python train.py --dataset="read English sentences (LibriTTS-R)" --train_examples=15625 --n_mels=40 --spec_augment=true --win_length=512 --num_classes=2 --arch="tdnn" --activation="hardswish" --kernel_size=3 --loss="cross_entropy" --beta2=0.99
Rows from block 4, named by matrix and row number. Each number is 50 + 12 x the weight over the matrix's rms, rounded and kept within 0 to 99. All counts start at 0.
# conv: width-3 conv, dilation 3 (model.blocks.4.conv.weight, 384x384x3), inputs 192-215, a 3 kernel for each
conv.40:15 52 37 51 58 38 45 21 32 63 44 57 26 63 60 66 40 49 40 50 34 47 55 49 49 48 30 56 29 41 35 26 49 55 56 36 62 43 56 28 30 50 65 46 65 65 46 53 63 44 51 42 46 48 63 36 51 55 51 34 39 40 51 51 45 21 59 30 30 61 43 39
conv.41:99 51 65 50 52 39 61 32 36 34 50 44 56 46 48 54 48 44 41 41 44 35 39 44 34 42 34 57 45 48 60 56 54 68 57 38 47 48 44 64 59 56 49 44 40 51 51 37 36 50 43 65 52 72 58 44 48 19 38 30 58 53 52 35 58 46 55 50 49 38 47 39
conv.42:66 50 88 45 45 55 44 58 58 53 53 57 48 48 63 52 52 52 17 40 36 28 37 37 19 34 36 49 39 51 56 41 46 40 40 54 53 54 55 59 44 47 53 54 54 50 51 55 55 58 59 52 49 37 52 52 57 17 31 39 52 42 38 36 43 41 51 51 62 45 52 62
conv.43:43 47 57 45 44 53 47 58 59 52 50 57 45 48 61 53 52 50 14 41 35 25 39 34 14 40 39 51 42 49 51 39 43 44 42 52 51 52 53 50 41 41 50 53 53 51 50 53 52 54 57 50 52 30 53 51 53 13 34 41 49 43 34 36 44 49 51 47 56 46 50 64
conv.44:00 43 45 42 60 53 48 47 49 45 60 57 50 57 57 46 48 56 49 46 28 47 46 22 50 48 32 32 52 55 41 28 09 47 49 52 40 52 55 41 31 13 42 53 57 44 55 51 42 58 59 54 49 27 40 52 62 50 49 32 50 32 14 54 49 37 29 53 54 47 65 55
conv.45:00 47 29 40 54 36 35 42 35 48 50 41 46 42 37 32 50 56 55 52 59 49 49 56 58 54 58 30 44 45 63 64 63 28 46 47 37 48 39 53 63 54 34 48 43 26 52 44 41 46 43 44 49 52 29 39 49 55 52 56 50 57 65 77 63 61 26 44 42 54 45 40
conv.46:19 46 26 46 48 51 48 58 57 52 51 55 47 53 55 59 49 51 24 42 33 25 36 26 25 44 41 57 37 51 48 38 40 50 45 44 49 53 50 40 38 38 51 55 52 54 52 50 53 53 55 49 50 30 57 47 56 27 39 40 47 40 33 37 47 52 55 42 53 50 51 60
conv.47:00 44 00 43 40 51 38 41 54 45 45 31 46 58 50 61 55 52 51 52 44 52 59 35 51 43 50 57 58 45 58 50 36 62 53 63 42 48 32 54 53 33 44 46 42 48 44 43 48 53 25 62 63 51 60 59 54 48 45 42 59 54 45 59 30 59 57 56 28 35 34 27
conv.48:00 47 00 50 50 48 51 57 55 56 50 52 44 52 49 60 56 53 21 42 32 22 39 21 25 47 43 59 46 53 44 41 40 55 48 46 49 52 48 31 40 37 51 56 51 57 55 48 53 51 50 45 52 34 57 54 57 25 41 40 45 42 37 42 48 56 54 45 49 54 49 56
conv.49:10 52 47 35 46 39 35 42 33 46 44 39 47 43 36 33 45 59 53 54 61 52 54 59 49 59 62 33 41 45 57 67 60 35 41 49 38 44 41 51 63 52 35 44 45 31 44 46 42 42 41 45 48 54 34 41 53 47 58 60 53 59 63 47 69 62 30 42 40 53 39 37
conv.50:00 47 08 49 51 48 52 57 55 56 52 54 46 53 51 59 55 54 18 41 33 21 38 29 22 46 41 57 44 53 47 38 42 51 46 45 50 53 48 35 38 39 52 56 52 56 54 49 54 53 53 46 50 33 57 51 56 23 39 39 46 41 39 39 48 53 54 46 52 54 51 58
conv.51:51 51 21 49 53 35 34 45 37 55 59 55 60 61 46 59 49 38 38 47 47 47 49 45 42 52 52 56 38 34 44 23 05 61 57 31 53 58 48 43 24 05 54 50 54 55 50 39 57 62 49 48 46 35 60 50 45 48 52 55 50 33 15 50 55 53 57 49 29 53 60 50
conv.52:00 51 31 58 59 45 51 37 39 67 43 57 19 71 63 61 39 52 33 63 40 45 60 53 32 59 41 50 30 52 43 28 56 48 59 48 64 44 55 32 31 56 67 46 63 70 44 53 64 43 53 33 48 46 58 34 56 41 58 46 43 44 55 27 45 34 55 29 43 66 45 46
conv.53:00 50 33 38 47 37 36 43 35 52 47 40 45 42 34 33 46 59 51 55 57 51 52 57 52 61 61 30 44 46 57 64 63 20 37 48 39 45 40 47 60 52 37 46 45 34 45 47 41 42 41 41 46 43 30 40 51 51 60 59 52 58 62 53 68 63 27 41 41 57 44 37
conv.54:99 64 99 49 40 61 54 48 54 50 44 48 63 46 59 42 50 41 29 37 27 31 37 27 29 34 31 38 53 34 57 46 51 44 43 71 56 45 51 69 50 51 59 44 48 51 42 52 50 50 50 54 48 33 40 56 39 24 29 34 51 46 38 34 43 40 38 57 51 41 43 54
conv.55:66 50 86 44 42 56 44 57 58 53 51 57 48 47 63 50 53 51 15 39 36 29 39 37 15 35 38 48 41 49 54 42 46 39 40 55 53 52 56 58 45 46 53 54 54 50 50 56 54 56 60 51 51 35 50 54 55 13 32 39 51 44 37 36 43 44 49 52 61 43 49 63
conv.56:00 45 04 39 47 53 35 47 53 35 46 38 52 56 43 43 49 60 49 51 41 51 56 37 36 47 47 46 58 56 48 52 33 67 62 69 22 37 35 47 56 34 20 40 46 32 44 50 36 48 35 65 65 43 42 55 59 35 51 40 56 57 39 51 47 54 37 53 41 42 46 34
conv.57:00 48 07 50 56 43 56 56 50 58 53 53 50 56 45 63 56 58 24 41 40 21 38 39 27 46 43 60 44 57 53 36 47 56 49 37 52 56 51 35 36 41 54 55 53 62 56 48 54 55 51 44 46 42 59 50 61 26 41 39 49 37 46 44 51 48 56 44 52 54 52 52
conv.58:26 53 29 47 54 39 23 24 24 47 60 53 63 43 61 56 58 50 36 38 49 57 53 49 17 37 54 55 53 44 42 37 37 64 49 38 48 62 50 41 39 36 49 59 58 50 55 47 48 66 51 44 53 46 58 58 51 25 46 55 57 41 39 19 35 46 57 57 38 39 55 36
conv.59:00 47 13 48 53 36 59 50 50 56 57 52 52 55 41 59 57 54 16 39 50 20 37 52 21 46 42 56 49 53 62 36 66 63 55 30 50 55 52 43 36 62 55 51 53 62 56 48 48 58 50 42 42 65 54 51 52 11 42 38 52 36 65 47 56 46 50 51 47 51 53 48
conv.60:00 50 33 37 48 39 37 42 34 48 46 40 45 43 35 32 47 61 53 55 58 52 54 57 53 60 60 32 45 48 62 67 62 30 42 52 39 44 39 53 64 51 35 44 45 30 46 46 42 42 41 45 48 50 29 41 54 50 59 59 54 60 63 58 67 64 30 44 42 53 42 36
conv.61:41 45 47 46 47 53 45 59 59 51 51 55 46 51 58 57 46 46 23 42 33 26 35 28 26 44 40 56 35 50 49 41 41 49 44 49 50 52 51 46 41 38 51 53 51 52 50 52 53 54 57 49 49 27 56 46 53 26 38 41 47 41 31 37 47 52 54 42 55 47 52 63
conv.62:11 47 26 46 47 51 49 57 58 54 50 56 44 51 57 56 55 53 09 43 34 22 39 32 09 42 40 53 45 51 49 36 42 47 42 50 50 52 52 43 38 40 49 55 53 53 53 53 53 53 55 47 52 31 53 53 55 11 37 40 48 42 37 37 45 51 51 47 53 51 49 61
conv.63:36 45 43 46 47 52 45 59 59 51 51 56 44 51 58 57 48 48 23 42 34 26 36 27 24 44 41 56 36 50 49 40 41 48 44 49 50 52 51 44 40 39 50 53 50 52 51 51 53 53 57 48 49 27 55 47 54 25 38 41 47 41 32 37 47 52 54 43 54 48 52 63
conv.64:06 47 10 48 49 48 38 34 33 49 47 50 48 52 50 43 51 53 59 48 33 55 49 34 60 47 36 33 49 42 56 42 23 47 48 52 44 45 48 56 44 22 45 45 55 43 45 46 49 47 48 59 58 38 40 55 52 59 47 33 52 47 30 67 62 48 33 46 39 51 45 43
conv.65:99 55 86 46 47 39 39 37 31 40 42 39 46 47 46 36 48 43 53 52 64 49 51 62 52 52 59 34 33 35 53 63 64 54 51 39 44 40 42 54 63 65 45 44 41 34 43 39 39 42 42 55 54 79 40 44 43 48 50 58 49 55 69 44 58 50 31 38 39 46 35 40
conv.66:09 51 60 45 47 32 34 40 27 57 50 45 48 47 39 42 48 45 47 52 63 52 49 64 41 58 63 42 40 28 45 51 64 30 35 25 47 50 47 42 49 55 47 51 52 47 50 48 48 49 42 39 42 45 43 43 42 42 57 63 48 48 63 34 58 54 33 38 30 59 44 40
conv.67:11 46 39 45 48 48 51 56 56 56 52 55 48 52 57 56 55 52 05 40 36 19 37 38 10 41 36 54 43 51 55 32 49 45 42 48 51 53 51 49 36 44 52 55 52 55 54 51 53 55 55 48 49 35 54 52 53 04 35 37 52 39 43 40 46 48 52 48 55 50 52 60
conv.68:58 46 68 45 44 55 44 59 59 51 51 56 45 51 62 54 49 49 20 41 35 28 37 32 22 39 38 53 36 49 53 42 42 44 42 51 51 52 53 53 43 41 51 54 53 50 50 54 53 55 59 51 50 30 54 48 55 22 35 40 51 44 32 31 46 48 53 45 58 46 51 63
conv.69:00 51 37 49 54 37 36 42 42 52 50 43 45 40 38 34 51 50 55 51 52 46 44 50 59 53 55 24 45 41 57 60 62 18 45 47 40 50 41 47 61 53 40 49 43 32 52 45 43 47 45 40 50 40 26 40 43 56 50 54 44 54 60 79 64 63 23 44 47 58 48 40
conv.70:68 53 80 47 50 36 37 38 31 44 46 41 47 46 43 37 48 43 53 52 64 48 50 61 54 52 58 33 33 34 52 61 65 46 49 35 43 45 42 51 62 65 45 46 41 35 49 40 40 46 42 49 50 74 39 42 41 50 50 57 47 53 70 55 59 50 29 40 38 50 40 41
conv.71:99 56 90 49 51 39 44 39 25 37 49 41 48 49 46 35 47 48 53 50 63 45 50 61 52 49 55 38 34 41 47 67 68 60 53 42 43 47 46 51 68 70 42 48 46 35 53 42 38 47 44 53 53 82 41 42 47 47 47 54 43 58 72 44 56 48 33 42 44 47 46 38
conv.72:16 44 15 51 49 49 37 34 33 54 47 51 51 51 47 43 51 49 60 46 35 56 47 34 62 47 38 32 46 40 58 44 25 42 49 53 48 45 45 57 44 24 48 45 51 44 47 46 54 47 48 59 55 42 40 52 49 60 47 36 51 47 33 71 63 51 35 44 39 57 47 47
conv.73:00 52 10 41 46 47 36 47 40 62 48 52 43 46 40 48 49 49 45 57 54 58 55 51 37 66 67 46 40 37 42 41 61 22 26 32 48 50 49 36 39 51 46 54 53 52 48 54 54 46 45 36 42 34 43 46 45 42 67 66 50 48 55 23 61 63 41 35 35 62 45 48
conv.74:35 36 06 43 57 41 38 53 35 46 63 57 66 27 36 57 43 54 42 45 49 53 49 46 36 49 54 53 30 49 48 32 20 64 50 36 44 61 52 46 31 18 47 53 54 50 54 47 48 65 53 51 48 40 57 43 57 41 50 56 55 35 23 43 54 55 53 45 47 45 64 46
conv.75:99 64 99 52 39 63 54 46 54 41 38 44 63 55 57 38 42 42 40 45 22 39 46 19 35 40 29 38 52 32 56 52 44 58 48 74 50 38 50 71 56 50 50 37 51 47 37 51 41 39 44 61 46 39 38 50 37 30 35 30 55 54 34 31 44 41 39 53 43 43 43 48
conv.76:00 55 02 45 51 40 64 42 42 54 53 56 65 64 41 63 58 55 23 41 50 30 45 54 23 41 46 56 47 46 53 37 58 60 55 27 49 56 55 36 39 53 61 55 60 65 55 52 47 55 51 41 50 65 57 51 53 17 41 43 47 42 63 45 50 41 50 45 41 45 45 46
conv.77:07 45 38 42 58 54 48 42 52 48 56 54 50 55 54 37 49 47 53 50 35 50 51 23 54 52 42 19 52 48 37 30 11 37 49 52 44 50 51 39 34 16 44 52 52 40 55 44 46 51 55 50 52 28 29 54 53 54 53 40 45 34 15 56 52 50 18 49 49 55 59 54
conv.78:04 46 10 47 48 50 48 57 56 53 50 53 44 51 51 58 53 50 22 43 30 23 37 20 25 46 42 58 43 51 45 40 40 53 47 48 48 52 48 35 39 38 50 55 50 54 52 48 52 51 52 47 51 29 56 51 53 25 39 40 46 40 36 39 48 56 54 45 49 51 49 59
conv.79:90 54 80 45 48 37 38 39 31 41 44 40 46 46 43 36 48 44 52 53 64 49 51 62 52 54 58 34 33 35 50 61 65 51 48 37 44 42 42 50 61 65 45 44 41 34 45 40 40 44 41 50 51 75 40 43 42 48 52 58 48 54 69 46 60 50 31 38 38 47 37 41
conv.80:61 53 76 45 46 35 38 40 29 46 46 40 46 45 40 36 46 46 50 53 63 49 51 63 48 56 60 37 36 35 45 59 65 45 41 34 44 45 43 45 57 61 44 46 46 38 46 44 41 44 40 44 47 64 40 43 45 47 55 59 47 52 67 37 61 51 31 40 36 51 39 38
conv.81:99 54 83 45 48 38 39 39 32 41 43 39 46 47 44 36 48 44 52 53 64 48 50 62 52 53 59 35 33 35 52 63 64 52 50 38 43 43 42 53 63 65 43 45 42 33 46 40 40 44 42 53 52 78 40 44 43 48 50 58 47 55 70 47 60 50 31 39 39 46 37 40
conv.82:27 48 57 43 43 51 48 56 58 55 51 57 46 49 61 52 57 54 02 41 38 24 40 40 10 38 38 49 44 50 56 36 47 41 39 51 51 53 54 54 39 44 52 55 54 53 52 55 53 55 58 49 51 35 50 55 54 04 34 41 51 43 42 39 44 47 49 51 58 48 49 62
conv.83:00 43 23 55 51 44 38 35 26 60 62 56 62 37 47 48 58 44 36 48 58 54 48 50 27 54 69 41 45 32 46 34 50 58 40 32 49 62 52 41 34 43 52 61 53 61 55 50 55 66 53 39 45 38 44 57 39 34 56 70 53 38 44 16 46 59 45 49 32 60 59 49
conv.84:00 47 09 51 48 50 38 35 34 54 46 48 49 48 43 43 51 48 62 46 38 55 45 37 64 48 41 31 46 40 57 45 39 39 49 52 48 45 43 54 44 33 48 43 48 43 45 47 52 45 46 56 51 43 38 50 46 61 47 40 50 46 41 73 63 57 33 42 39 56 47 47