python train.py --model="sound classifier" --dataset="read English sentences (LibriTTS-R)" --train_examples=15625 --noise_aug=0.01 --n_mels=40 --hop_length=160 --input="mfcc" --spec_augment=true --win_length=512 --targets=["voice"] --num_classes=2 --arch="tdnn" --norm="batchnorm" --activation="hardswish" --depths=[9] --kernel_size=3 --stem="single" --widths=[384] --label_smoothing=0.1 --loss="cross_entropy" --init="torch_default" --optimizer="adamw" --lr=0.0029 --beta1=0.9 --beta2=0.99 --eps=1e-08 --grad_clip=1.0 --steps=18300 --batch_size=128 --epochs=149.9 --lr_schedule="cosine" --final_lr_fraction=0 --warmup_steps=910 --weight_decay=0.07
Rows from block 4 of a small sound classifier, named by matrix and row number. Each number is 128 + 32 x the weight over its row's rms, rounded and kept within 0 to 255. All counts start at 0. Numbers have three digits each.
After each channel's rows are labels from the 100 clips, of 14976, where the channel reaches its highest value: "top examples" is what is common among them; "loudest band" is the band of the loudest frequency at the time of the peak. Only what is clearly more common there than usual is listed. The data: read English sentences (LibriTTS-R). In brackets: how many of the 100.
# conv: width-3 conv, dilation 3 (model.blocks.4.conv.weight, 384x384x3, each kernel summed), inputs 320-383

conv.210:137107081121130143141107104147130139101065068147082112056145149083149086105084143144135089153066160140087156154112094135151140080077140144083092083147095097129095058092123106110095136137115078
top examples: voice: male (100)
loudest band: 250 to 500 Hz (32)

conv.126:113133138119070081062155138052120134147118116072127139116063084119091146150140076054155133104118165153133121100141135156085060134120053077134137124121138134086145116127117143095141062057111135
top examples: voice: female (100)
loudest band: 500 to 1000 Hz (27)

conv.190:138195123139181153169188143148150141182148133143153173127156135118123137187133150155168130103146136166175057106171189103129170131146166146129135124151125136111139140126139142142128176177130124
top examples: voice: female (100)
loudest band: 250 to 500 Hz (38)

conv.276:137106083125123142139107106149132138101071076147086116061145150087152079104088141143131092159073151137088170156114096129152136078083137141079087084150095094141088065097124100119087130132119076
top examples: voice: male (100)
loudest band: 250 to 500 Hz (34)

conv.40:145131126142150125132144135103144169145093079114122155066116111100103119158142099104115113104095080163136075107158137107105119072112113117069136104170124136104121078120135109187118135134150067
top examples: voice: female (96)
loudest band: 4000 to 8000 Hz (26)

conv.108:140104083119129145140106109148129135101067073147087113057147150090150079103088141142125093158069146136088162157113095130153137078083138144080087086151096094130091061099120101113088134135110076
top examples: voice: male (100)
loudest band: 250 to 500 Hz (35)

conv.354:141103085125124144139108104148133137101067075148083107063147151083154083103083142142143087157071171138082164156110090141154136082083136144082089080148089094130094064093126105113094131131119077
top examples: voice: male (100)
loudest band: 250 to 500 Hz (33)

conv.76:147118117143090106084157153091143164142131120102145167122089104128105165162129042077090144129133037160150128129175136078111062131137071095128163133159126151116167130137148160154162074069147129
top examples: voice: female (100)
loudest band: 500 to 1000 Hz (26)

conv.352:158100137212121125131114148142168106088140163133136113159137123153128102106115130133083157123147084098108160119112101077125127134150129130120107160108082106168105160165194105174114128128229117
top examples: voice: male (99)
loudest band: 4000 to 8000 Hz (30)

conv.378:116133141118070081065157138056120138152118115073128137113065085116092143153141080056164133106116176156132125103139135169085062132121055078132134124120136131083142114125116141093138065061110134
top examples: voice: female (100)
loudest band: 500 to 1000 Hz (29)

conv.312:137116112148095098080148154082148154133135129095147164130079095132093155154124056082081145124138013145148125123169134056101080131141085088131153138158124140123155136142155145152152082076153133
top examples: voice: female (98)
loudest band: 250 to 500 Hz (35)

conv.242:088132084112150138140119114134119126117069048129097140054135130095112121130097130143090107134065082140120132133142127088121143077080145131085127102132114128123125055104115124113122147142109083
top examples: voice: male (100)
loudest band: 500 to 1000 Hz (29)

conv.266:107113075116132141141103110143118123093069067137086122064142142093134089106083137146099099150070083124091160149123101087139140084077143140086099093148106102147096067100116101123096136135117085
top examples: voice: male (100)
loudest band: 500 to 1000 Hz (26)

conv.349:147125124173101076081138160092166154123137135084143152134082082147084143139131063092063158111134044131142107107156124044094083134143093075129145153171154136132138134152175128158141089087179144
top examples: voice: female (100)
loudest band: 4000 to 8000 Hz (26)

conv.78:136133130152085057069133144071142139124128130060131141130064057135062146135131077080094143096127089131133102093144126072068077140130083054136144140153153138117141126137152134127142078075158149
top examples: voice: female (100)
loudest band: 4000 to 8000 Hz (28)

conv.205:149183146138176150166176148141142152169144126139152160118152137120125169172161141148159135111142126167170069115159171153126165124147160147123179129155153190104177130133125183179167172177131114
top examples: voice: female (100)
loudest band: 250 to 500 Hz (36)

conv.70:136113078125122137137108099144130138106065065144082113058142147077151086106079141143144084152065174139090157150113100137148137080078135142082095079141095099140096060088122108108095129131125078
top examples: voice: male (100)
loudest band: 250 to 500 Hz (31)

conv.120:123132128144061071043138139051147135129131133066137147133044075133083148140130073060116136108133114134138109106146134099081066143133062064141144132137137139109147132133153142112143055051139142
top examples: voice: female (100)
loudest band: 250 to 500 Hz (31)

conv.239:133117130158152137136142156107170162124126118124139139100124125133116123142145077094101142123129110147126086123141105105118109063146102130049140139159137150087132117142162134178125136135148041
top examples: voice: female (99)
loudest band: 250 to 500 Hz (32)

conv.161:142129133126148131132164140104127163159107087119130170073118115096109135177150098104143117113110094169151091115178142126108122066124112123066155107169129153101143090118114134174137136135135061
top examples: voice: female (98)
loudest band: 4000 to 8000 Hz (35)

conv.194:142132130158090056073130147080145141122129131063131140132069059138063145132129083090080146097126073130133103093143124064074084136130091054131141144158157135135137126140156128132140083083169148
top examples: voice: female (100)
loudest band: 4000 to 8000 Hz (30)

conv.244:167097109140045102087099092119137101105133141124120092140109121116148089088086109096180098131133230092111159130082111188137087129126086112127078101112082077139092134107132104090090072074138124
top examples: voice: male (83)
loudest band: 250 to 500 Hz (35)

conv.168:132136131157150134134150151100171169144120110117136147086119120121111127153142079092109135118125118161135082119151130124112108059137100126052139129161124145081135110134162135180130132133148039
top examples: voice: female (99)
loudest band: 500 to 1000 Hz (29)

conv.261:151180128156157133148187137126153173175140128130136170110137121104113144196136124130172117111139134172161081110177179124120150089142143130086159110156126160106153127118143151171145156160159073
top examples: voice: female (100)
loudest band: 4000 to 8000 Hz (40)

conv.180:126131137144142135129145144103155181144106087117125145072118120116109139148151090098120129121108108170136108121152127152108111058123104126059154124158137161077148092125149148186144130130138050
top examples: voice: female (97)
loudest band: 500 to 1000 Hz (28)

conv.131:019142146135142106118114120097149121127115119102103088123106092114091129107145143115191116062111192141102047068088123180082143141108131106134131117092147137107133118119154139119135137138121126
top examples: voice: female (100)
loudest band: 4000 to 8000 Hz (30)

conv.9:138120106143098098082136151088136144124134131094144155134083100140094143143113063089068148127135000135143127125160129032105084135140092091135139143163128127128137135144144126135138086083150141
top examples: voice: female (100)
loudest band: 250 to 500 Hz (36)

conv.274:203102122142079132117111109144137109107134151154121090139138154125181091097103122113202113154132240102105167152086104171170097132133099142129077114129106078126088131120136095105091095100131139
top examples: voice: male (100)
loudest band: 250 to 500 Hz (31)

conv.196:122140095150154129137141136114161148133111091115126144071124113104100110144105107116105121108113088150132084109144131087107131044128127119042118115158106120082117094122160113135109144145140042
top examples: voice: female (89)
loudest band: 250 to 500 Hz (31)

conv.332:109131128118055079060140116063128128139124130076126127124066085118097146136126080057157120111126166144128138109127132189085060136123055078135139115094128140082150124114126157076143057059104132
top examples: voice: female (100)
loudest band: 250 to 500 Hz (35)

conv.73:078133093114162140146119120138117113112078058128100144065138130104106121132106131152075113133077057129124121133148130059120152089085158129098128111138119126124121069109117115124121155151113095
top examples: voice: male (100)
loudest band: 500 to 1000 Hz (33)

conv.74:152155101152151118132145142112150139126118104109121137099121110098102107145119102112104126081116105146129044085139131020106129097118121115093096116159120100139103108118146095149097141140161100
top examples: voice: female (100)
loudest band: 250 to 500 Hz (32)

conv.93:071130083134158140147104116139141134101081066130098136075138130108111102117096129147070112138081041121116132138137125050121148091084153133091115112135122121136104077111141104139106152148132092
top examples: voice: male (99)
loudest band: 500 to 1000 Hz (25)

conv.221:134110075122123141137105104146127132098070074145085116066145149087150082104077140143127089159073137133088172157114098118151136082083137144082089083148093095146090067095122099119090131131120080
top examples: voice: male (100)
loudest band: 250 to 500 Hz (34)

conv.275:123147122083046070060144113072080107140118117079118121117070086109103137140107106074169116111114169144122134109125143176096077133115068075135125112110124121084138113109072144069133059058082140
top examples: voice: female (100)
loudest band: 250 to 500 Hz (34)

conv.91:140136130152089054071129143076141137122128130060128139130065055136057145131128083086087142093123085129130102090140124069067084137126089050133141139156154136128139124135152131126143081080164149
top examples: voice: female (100)
loudest band: 4000 to 8000 Hz (25)

conv.59:155131120133068089070141146088126146133137138093139152135079097141100151143117040071083147128135041140145144125153137072106053138138064084136145142155143137126146134139129139116143060059140148
top examples: voice: female (96)
loudest band: 250 to 500 Hz (34)

conv.295:152101096141120140134113100147149152112082086151089102076146152081164083105091140136176084149082225148086158151105091174160132086090132146085090079136085095125095076091143108107094128127131080
top examples: voice: male (100)
loudest band: 250 to 500 Hz (31)

conv.297:140132130157085053070131144076144136122127132060130137132066056134060146132130083085089141092126084130132104089142123070067082137128087052133142141152155137133139126137155132130141079080167150
top examples: voice: female (100)
loudest band: 4000 to 8000 Hz (28)

conv.233:099116071122133138140100112143121122090078072133089130076141138100128090107080137148088103148079056118098161148129104069134144087083147138088100101144110104154094078107120098128096139137125088
top examples: voice: male (100)
loudest band: 250 to 500 Hz (31)

conv.20:128109073125124141138104106147127130095073074142087120070146147091146081105076139146114093156074110128089173156119097100148137083083139141081092087151098096151087071098126098126090133133124080
top examples: voice: male (100)
loudest band: 250 to 500 Hz (34)

conv.52:126143119155162138141145131113164182151109091120132161086123116094091138160132094111104111115110060175149092116166149084101123095124120123098145099174118144071139097113156133170132147148154090
top examples: voice: female (97)
loudest band: 4000 to 8000 Hz (41)

conv.214:156101092133118140133113101147143148110079084151090104070144151081163084105089140137172085155081223148086163154105093178159129084092130146085093078139089095127097072093135110107096124126125081
top examples: voice: male (100)
loudest band: 250 to 500 Hz (31)

conv.139:131127119140078084060135150072133140125134134077142150136059087143084143139118071080075149118133019131140124117152131051091079139138083077136140145155141131130138133146142129121138070067146144
top examples: voice: female (100)
loudest band: 250 to 500 Hz (38)

conv.80:122113081116132144142107105144127136107063058142083120053144147085141091110086142146122093148063138139094149148119104130146141077077142143081097087141098101129099054095116107103097137137111076
top examples: voice: male (100)
loudest band: 250 to 500 Hz (31)

conv.283:143121111153095089077131149088145141118133132089143150132079092144093140134113063085068150125134012128138126125150123036102077132140086082130138145164136126133133132146154121134133080077159143
top examples: voice: female (100)
loudest band: 250 to 500 Hz (39)

conv.265:136142167070159148145169155114081143163111097128134151092131133122123161170181119118141139127112104174142110127162138178121130099129122138096172131160162171078168099131068167171161149146070093
top examples: voice: female (100)
loudest band: 4000 to 8000 Hz (26)

conv.14:150117102188162132142122151118195153098121109121133122097127119115112111122123092110087136109125100118110064110120098048116125082138120126071120130161129128123119116137191119181112147147183076
top examples: voice: female (99)
loudest band: 250 to 500 Hz (34)

conv.333:106132136111067082063155136056116140148118116074131139114063088120095144152136078058155134113118159159134132110142134159089060131124054079130134124117134133078144117127111146085137063059100130
top examples: voice: female (100)
loudest band: 500 to 1000 Hz (29)

conv.156:105113071128142139145094108148124121083091092136096125094143138111127084103076136152072105152094027110099163151124107051134147091093151138086098105133109101162086095110127089142093145143136091
top examples: voice: male (100)
loudest band: 500 to 1000 Hz (25)

conv.382:109115074117133140140104109143122129099065060137086127057142142092133092111083135145101099149066095131096154148126105096139139081076141138085100092146107104139099058099116104117097135136115082
top examples: voice: male (100)
loudest band: 250 to 500 Hz (32)

conv.66:093127081113142141142115109138121128116066049134092133049140136092121115125094131143099100137065098140112138136136119107129138070080141136079119096129108121124119053100115121107114140138109077
top examples: voice: male (100)
loudest band: 500 to 1000 Hz (27)

conv.270:070145149163139106112146149088186151140110107102118132112099096122097119143153115099158137066113160181120018073135132131091123128118114105119129128151145147096124112134188135158123128124145118
top examples: voice: female (99)
loudest band: 250 to 500 Hz (31)

conv.223:138130128154081055066129139071145133121128135060130138133063058134062146130127074078093139100126085125131108096139125077069075142129080052136142138145150136121140128133154133124142075073160149
top examples: voice: female (100)
loudest band: 4000 to 8000 Hz (33)

conv.167:117112069122128140139101108147122126092073074140087124072143144094139084104076139146103095153074088123090169152122099088143140084082141140085095091150101100155090074101121097127093133135124085
top examples: voice: male (100)
loudest band: 250 to 500 Hz (35)

conv.279:144141086166158123144126138125169138114123098116127129085130112103097092131105113127108123087124105126124053090130130042106142079130135116071098118165116101118095110127160091161087151155166082
top examples: voice: female (100)
loudest band: 250 to 500 Hz (34)

conv.121:166115112177162117140118148118169151103123106107118114101121107098093156111150116122085127079120126142113027077122097074100142128120131110123149110170159154154163112119160160198144146154184137
top examples: voice: female (100)
loudest band: 250 to 500 Hz (31)

conv.155:168091110137040097084103094117133098107133140120122095139107118117144089093085109095177101130131226095112157129087111189134088128127087108126079102113079079144093133109131107088092069072136123
top examples: voice: male (78)
loudest band: 250 to 500 Hz (34)

conv.110:085127089110159139144118116136115116114073053127097142060137130099109121131100132149082110135071072134119125133146126071121148084082153130092125106135115123122121063107113117118119153149109088
top examples: voice: male (100)
loudest band: 500 to 1000 Hz (29)

conv.260:112137134109068081064152136055110129144119117074129140118066086120091150150133073053147133108118148148135122107144136142089056135123050077137140124124138136090150118128105147089147059056105140
top examples: voice: female (100)
loudest band: 500 to 1000 Hz (25)

conv.217:135133130149086067072135151076142146127134133067139147134068067144069147138131067080085152103132067135140107100150129064078073142138082061138144148159156139122142131146150135127142078076157150
top examples: voice: female (100)
loudest band: 4000 to 8000 Hz (25)

conv.137:128138119148146132133147141109157156138107093116129147069120118112106121149129099108107127117111100155133092117148131118109120038127115121039131122153117135088126094127151126162120135136142033
top examples: voice: female (94)
loudest band: 250 to 500 Hz (31)

conv.278:132131130148084060067134145070141140124127129064134144130063064137068147136131068077094144103128085133135102101147128071073071141131077056137144142153151138115143127140149135125144074074154150
top examples: voice: female (100)
loudest band: 4000 to 8000 Hz (30)

conv.281:158080108178117112116098145122180146061112118121120107118119118112124100088107119119106124109118124097097099109104078042124120106129118118097098115159079094146099121137187096176109117118179104
top examples: voice: male (99)
loudest band: 4000 to 8000 Hz (30)

conv.54:107125122129057074065131102067137120138119131076114115122069078104091141127123095063174105102120190139119132101112125204080073136111065076136136102081121135092145120100140153083139064066115130
top examples: voice: female (100)
loudest band: 250 to 500 Hz (31)

conv.294:136156123128170146151166133131126170161126112131133159108137122091110184178139123128152110116130099167147090115167159177115145105141140131115194099158119192100193124114109194149180161158138089
top examples: voice: female (98)
loudest band: 4000 to 8000 Hz (49)

conv.331:133109076125125140137104102146129132096070078144083115071145148084149077100075141144128087157074133132085172155114095113150137082082139144081088082151094095149088070094125098123088132131124081
top examples: voice: male (100)
loudest band: 250 to 500 Hz (31)

conv.58:130127133154147135132151152102169168139121111120137144089119122126114127149146082094110137121124120159133088122149119131113107056139099126047142133160129147083135109137160136174130130133146034
top examples: voice: female (99)
loudest band: 500 to 1000 Hz (31)

conv.92:105132121104056083049144132061102129131119117071130144119053092123094151148119072063117134124118090144131135121149135101093062133125059077132141125130132137097152118126099153079145053051102135
top examples: voice: female (100)
loudest band: 250 to 500 Hz (38)